{"arch": "coatnet", "model": "image classifier", "dataset": "Sentinel-2 satellite tiles (TerraMesh)", "train_examples": 72500, "image_size": 32, "crop_scale_min": 0.7, "horizontal_flip": true, "translate": 0.12, "targets": ["main land cover"], "num_classes": 9, "norm": "layernorm", "norm_position": "pre", "hidden_act": "gelu", "mlp_ratio": 4, "head_dim": 48, "fused_qkv": true, "qk_norm": false, "parallel_block": false, "dropout": 0.1, "inner_norm": false, "moe": "top_k", "num_experts": 8, "moe_every": 2, "expert_mlp_ratio": 2, "experts_per_token": 2, "shared_expert": false, "patch_size": [2, 2], "depths": [3, 6, 3], "widths": [64, 128, 256], "mixing": "cutmix", "loss": "cross_entropy", "residual_init": "none", "optimizer": "soap", "beta2": 0.95, "learning_rate": 0.0035, "beta1": 0.9, "shampoo_beta": 0.95, "eps": 1e-08, "precondition_frequency": 50, "max_precond_dim": 1024, "one_sided": true, "adamw_lr_other_params": 0.0026, "max_grad_norm": 3.0, "gradient_noise": 0.1, "max_steps": 9000, "batch_size": 128, "epochs": 15.9, "lr_schedule": "cosine", "final_lr_fraction": 0.01, "warmup_steps": 900, "weight_decay": 0.1, "adamw_weight_decay_other_params": 0}
Rows from block 4, named by matrix and row number. Each number is 128 + 24 x the weight over its row's rms, rounded and kept within 0 to 255. All counts start at 0. Numbers have three digits each.
# fc1: squeeze-excite reduce (model.blocks.4.se.fc1.weight, 32x512), inputs 384-447
fc1.0:114120105156100128178113130156124153096175152140101140135118114109146104143118130155121107138158133126098149133105111124162122121124098132087122137141138098159108095113148104125125151157133117
fc1.1:112154111134099153130147140108136121123067104124119105135138133140094080133166122162147111086146152127110137095088124119133168103125093162140140134110098154116091126132089103090154164123145165
fc1.2:153139137110165125113146123139163156132134088132141126147155159112087131134109128134117140154089120116160184103136114103117134123114113146149131126099128145120154134117143126126109179119138147
fc1.3:147152124106098147123118109118103139133124110124143176185137146111123127126095117163131160094118126152165159138120144110098129134134103113163158108133125120094117128123137098146107101135162179
fc1.4:148175182131122124159155130076128135168162113128130100140123122123131134143154144176157147147130159150114124122128162139142112108129171097096181129144156136099142164155176140143122132190142117
fc1.5:131129151118141121146094126125111131166178074125145095142119107151140146132066120130141145119146122111089135143133115104154073143107124157106132156144126112119139137142123128152101126135182120
fc1.6:124163137123116092127129156143110145116147137115076184098136112153123113150107105093154118127159140144153129109091103128096084062079087142151136124093136115149097082089129104128104151147106154
fc1.7:115143148135173080135128109111137170121120135081094128148132138093110119170121128111117112087127170110107089085145116149098126124126111149119130125111132072105080109153112105082088058113178114
fc1.8:112119100142129088095149112114092143167113148128119082137107144135117091170174156149147139122109114129097147121135114123142122090156108081118157124161112091121138099196113142147102085110136125
fc1.9:123096116170140110122140190166123138086122128106101109136160127165091148084116091103112119103153115116183146117135139131116132135120154183160129132144127128167143100073185102127121173114104133
fc1.10:123115169118108128174150110085155133125141109091136145096153132132108192082129132122108147151137071126141116152152157137107099125118128116128134107082154136143175142098116111127164142115117142
fc1.11:119130093133117087101137120129098118112095130123125118123131086145099131121151124105102110092151116125141154125143119118089110076125122143125106134106077151134174118124134089165139136121117151
fc1.12:119102096114136121140148152075104114133142150115149154117112148116182156127151140165134143126136096130083095091108114071128143122112122138144144113126132126115125129155135146140150119127133075
fc1.13:111166099099123091096154155096099131116123125161133110155122132125120116142121126123115123115128146123118125111151149131169130139146111184109163157125129124116134135151084118110130102115074117
fc1.14:102129105095101131161089087110129124144098106160110112132140134136121115099126124085102114148101130114155156107181105126127166125152121118110108146136088095131136156133098105094120129139114084
fc1.15:120099146132135167086144135149125138131175131157083109116079093105085114122128091120148089152124157103112110154089133101149157070096117140127148141154149097208158133181110143117156113109123115
fc1.16:118166116113128093155134147126133155119130120098113105097106178124139093158098138110128114099115072110112166123147107131151125080139117098087109101092101158113137087111127132082153169129123167
fc1.17:084124120144139121105119142111105106089179126125100119100086126172164132133080109114118136129142078118103151100115114108145131088094110130116115146139166091119153143110127131145107116143103123
fc1.18:133123105111100124086185134143131119078119117115155082084116127139086144139095094105083139137105080138102128112153150102142142140120122136166126122155062173158110160081147130095160124102115128
fc1.19:149123145131164095151145151171169160162127145154135102137117152140139172164172149118165110160158120173148137114132137142160088136151165134128157133151135139184131175164141158120122147115144139
fc1.20:104147145145125109073151118065114165087114118098106052081103157109113131092142120125122118112087137146085149117166161118131121139086116158124147193197142129105082114113170155103112125101108089
fc1.21:147137138118106129193114128141134061139088129167145129102099122182093085183127133123125105161125159100137166167142159137090111160151133084174075109092111093125106134135122101126130139163105071
fc1.22:135140146128107112147128122127121152134106123071088102113098140091127134117130145140100111083135137089137093125130091141149116132149126109099129135119164147085130167127122156096139172116119124
fc1.23:122071104148130129149084167127152122145106129146147090160163137177154102154131165172161097141172137129148117102107130132117127167140112167104153155149131099112140129126131162081121164125148126
fc1.24:135146108081068169092101161073123112139134105122132123177116134136112109128107176128111092061107138119132120159132087142123105135141156121093135113146143135141137096146180174146144167109118124
fc1.25:134122129144158101084128115111135112099145107098095132131130141136144095157130125133109122093104088110131072098125103131131107108091129133081132106143111152150149169122137150113120127118128147
fc1.26:133104108129152106136118151183140129127104155153139114161124185101108156126064096109096181132126118130118120102131100121132144146118140161110091139125097090117089138122123139141115130123133140
fc1.27:088143165146142149114147117167128171138120108118119105154133077119096124087138123154141063106073107131142134154095119118159165117124159132080142156099107102117110134155111122155116124084106127
fc1.28:139122122126103132131087116117135163125183166146103138148117146126095109126136162187123098173103158135125138105142136145115135166090154129123122136135168098117141140138132154103143150154162124
fc1.29:135078103130111126146089175104130108105102157103120121156154136146130133121191143141158138115157156146114116120127158168096126139152106122109131133128116169108107121164118119213158125118144171
fc1.30:112091100149162124130130078101124128125111144106138082155130102167129100114111102151172109087143159095094125122106153117091132118120117165121162127124120087115115082078132145111142092094127184
fc1.31:158162185118173128157156166105113111149129137119163125128097133107126152142148128125134112137138134119120145160128165132113156125125100114099142134074164123117138107169137122088126107160148102