{"translate": 0.12, "arch": "coatnet", "activation": "gelu", "loss": "cross_entropy", "optimizer": "soap", "beta2": 0.95, "max_precond_dim": 1024, "steps": 9000, "lr_schedule": "cosine"}
Rows from block 8, named by matrix and row number. Each number is 500 + 40 x the weight over the matrix's rms, rounded and kept within 0 to 999. All counts start at 0. Numbers have three digits each.
# fc2: squeeze-excite expand (model.blocks.8.se.fc2.weight, 512x32), inputs 0-31
fc2.89:497511512574474480454495486477436468540489450570541507452533488523480500543517492541438478461455
fc2.90:505554516528434531473474469482509446476506512410445510496457503522528476556529565564442481593603
fc2.91:536457535474486470467574437484452472476507467461463414425483432490502506497411477506569459501465
fc2.92:505476482541519520466534455504448452429445475448544446464468487454542544434516538405483527457487
fc2.93:552555453537487507448458492524483496508414458500477451455553507528537579484590553435551449508524
fc2.94:393497488530490476454524469501529497449465492499515472468488487531469438494510563472567494450463
fc2.95:521553462472487557487504556508389462504480500474509473500555478520513446463514484489554506451480
fc2.96:521483479569544521468499520521465447490544428562524437451560503502521438462517466504481443502456
fc2.97:516442512540487495461491473543401455447536423500551524502513561538492465417517522533573521490495
fc2.98:517550485526447479528476545413419409461516454464489524486474439502513436516483539539432475492537
fc2.99:466437447505448494493478496501554480462475507502458444530450468536498473512532520510500487455492
fc2.100:502555542471466475511534494527499496494500505499547416464439470492546553502526501484492532528511
fc2.101:488492473461570500501562525554503478498517508480453452485515462477501497461468489483596517504495
fc2.102:472473617472496611554494473446562450446544492520524466486489521540552462472474488463471523515391
fc2.103:519549529476515511404512451477643523487551448440515426503549538486527542533534480498512468510514
fc2.104:485487479524430493498560551499485449589530583455528385608511459400480500430491525474501484473548
fc2.105:491424489503535496505464499476496541441533532460463497404441477502476468513549575508444533504499
fc2.106:481489452496520443514486563483476537485564537466535507561513476491487540504448460569547510511539
fc2.107:475544583527487486501494565445543558438486543470521468483477449498466474455550528416595530486557
fc2.108:478488531561471521454524470529540503487537549510561514455435468532476479520500511432465479459563
fc2.109:538522496521445486493389565496461522488454436472522490445484505476496543502576452506525468537492
fc2.110:491491432482532475546471531527452504528515478477470457498528477543467482515600493443486480446576
fc2.111:547538477517488474581478521471522470489453523469575573470469488538457412508461446518470514425456
fc2.112:586519490526475517487400477530544448547532542473525583497520522502548481515534475510466495499469
fc2.113:559396533515496541567456558494454498557442554451453540451482562491465536475440526486502491502475
fc2.114:504496501517478521399530474565472493482418466527466560466532509474455423485550489499457559537498
fc2.115:467519430480515443408548512542519537570473447445476455491423557411562450552473475460503490539429
fc2.116:446504595476473544562509565403539531435405479495453568437515538517475482472431423502525561425498
fc2.117:561480485488461559622428519508429478464465486494467441500505590490481531468515482503509441484448
fc2.118:514547515438493547511500493514507463490478483471502530501522503537529544504538532611460557452551
fc2.119:527481443464533498557526479494529452462523534543469504392453569478490477458471477495429500507454
fc2.120:577500510518472441492421521505476562488519504480531504480487584531523483526473487470452489537464
fc2.121:536527517525564531565437435517433547495512549451499510508525456505543442511455497531511527513467
fc2.122:486498445496520534552509525505510457479521442542491467464501533511494540528457508484425531405518
fc2.123:518475451485515456523495481438453464461532470455406513482499528499524491503520503556514483498484
fc2.124:474588489490491448557546507491501561515453481540528521508441537479484478496518506418526429455506
fc2.125:401473518463401511495523458583512494554566555491523487511418419529538564494515516538448467510461
fc2.126:458552497530566486530456520551440555509461491479521523549475392491500491544538524502451489546442
fc2.127:491477465476482445552480558466519410477510533426496504479480547517513505513479448524503491447496
fc2.128:499512517474493495520503453506483475513457438534529464440514471508474469511398533466452503453444
fc2.129:545510492500447515528514485554523543495543523483491500498557498481589516498537452515526468557444
fc2.130:438508510545487506500472469474409479473578485548573486495538538468533529507544511503505418503517
fc2.131:517468477461492530484510470450533479477539527462501493444496508483486453480477564548496506494485
fc2.132:451426492477533435559519514483481535488487451486463473501560494505503484509504467509447474466459
fc2.133:501511510471516547500574410464576438467498546532452455494511467527542482444540544522457423498521
fc2.134:548485565503465529441473563482533463437537588478520565519499485485557453513477492441486509546442
fc2.135:499486534457491588490553497533558561501544443503502517508455503501505442515521453565520474541502
fc2.136:519482531545513491521474497511434473487482504497489508479467494469485482438470497504495491503470
fc2.137:518510567547424477520515531591501491536463418473441486529475482492488521493465500483531546440494
fc2.138:448485484544475456499484471499531511491488526517517504517466553466521486447467407482569544458496
fc2.139:432452412521434517507435509496449488489460465471463508525489459511496532454514507462458497494472
fc2.140:453457518537492433544478504466555552515448394502457421425529520528496474564480544507509508553398
fc2.141:499499550490496445548525495449484443454516515528534514421457506482516534436517562517525486447479
fc2.142:506472583496524477386491515543470560468497480570514498494455495469488521482569432497483507536413
fc2.143:474477556565544509425541484492525483467455513579496504524471538525442501531507532530435441535547
fc2.144:439487501508449536520519459514540516537559516526475396471522456439510503538436478518499473564490
fc2.145:484523501458501514538481457483429493504579525463484595497477445482487443448564473577479492457477
fc2.146:478515513468461539513498487541452544499549496467498545481567455475551513499463496465549581476519
fc2.147:548522535468511458517474455551456427532481485499455500512469547499505441458533516465573513507476
fc2.148:511497492470531504498463531470439490588483449437489439545481546458563560516502522505523534487533
fc2.149:513432439479535517482461519479448509461533547457517460478513506512459448530473492519522472502499
fc2.150:458510539465550538509455518536484473446492444523515516460481501530547578545491492476405558464567
fc2.151:526437444539557515574522467487565435411556505521469596518493498496423456492534520485544545465505
fc2.152:497529474549430517474484523520491486455439492451491470426435470621502471478464483531522517413429
fc2.153:459453470522460462532499509499470510445445459461502569579525543456465457487501519559495467479491
fc2.154:516535555494504479495442524503432471483515467484470474485503486446512463512548494509519500425527
fc2.155:478486484524470484434481449470535451547461497470454500510538419474505450463463462577477418508452
fc2.156:466540455504552531520549515436543500507481525500551547531514502484489510478485548524543519449461
fc2.157:495478461399422518489481474520481498492494487569437506483478461473479436514433539495435430483527
fc2.158:536459561540535498505444457464429429558465523502521462479546450502542502526512498485513455505475
fc2.159:541505565477448501492467485480483503534531559475528472501478547526497561488528538487519514557524
fc2.160:488514465393510506519539529500555391514472469477534484547449519522499523421526450522519504496482
fc2.161:538550493489438544493475587490525524505432505424438432476556551436476450495468537501502527572497
fc2.162:501558512568571460454491503502494427500500501503511491487496586452502505489516466532446451413447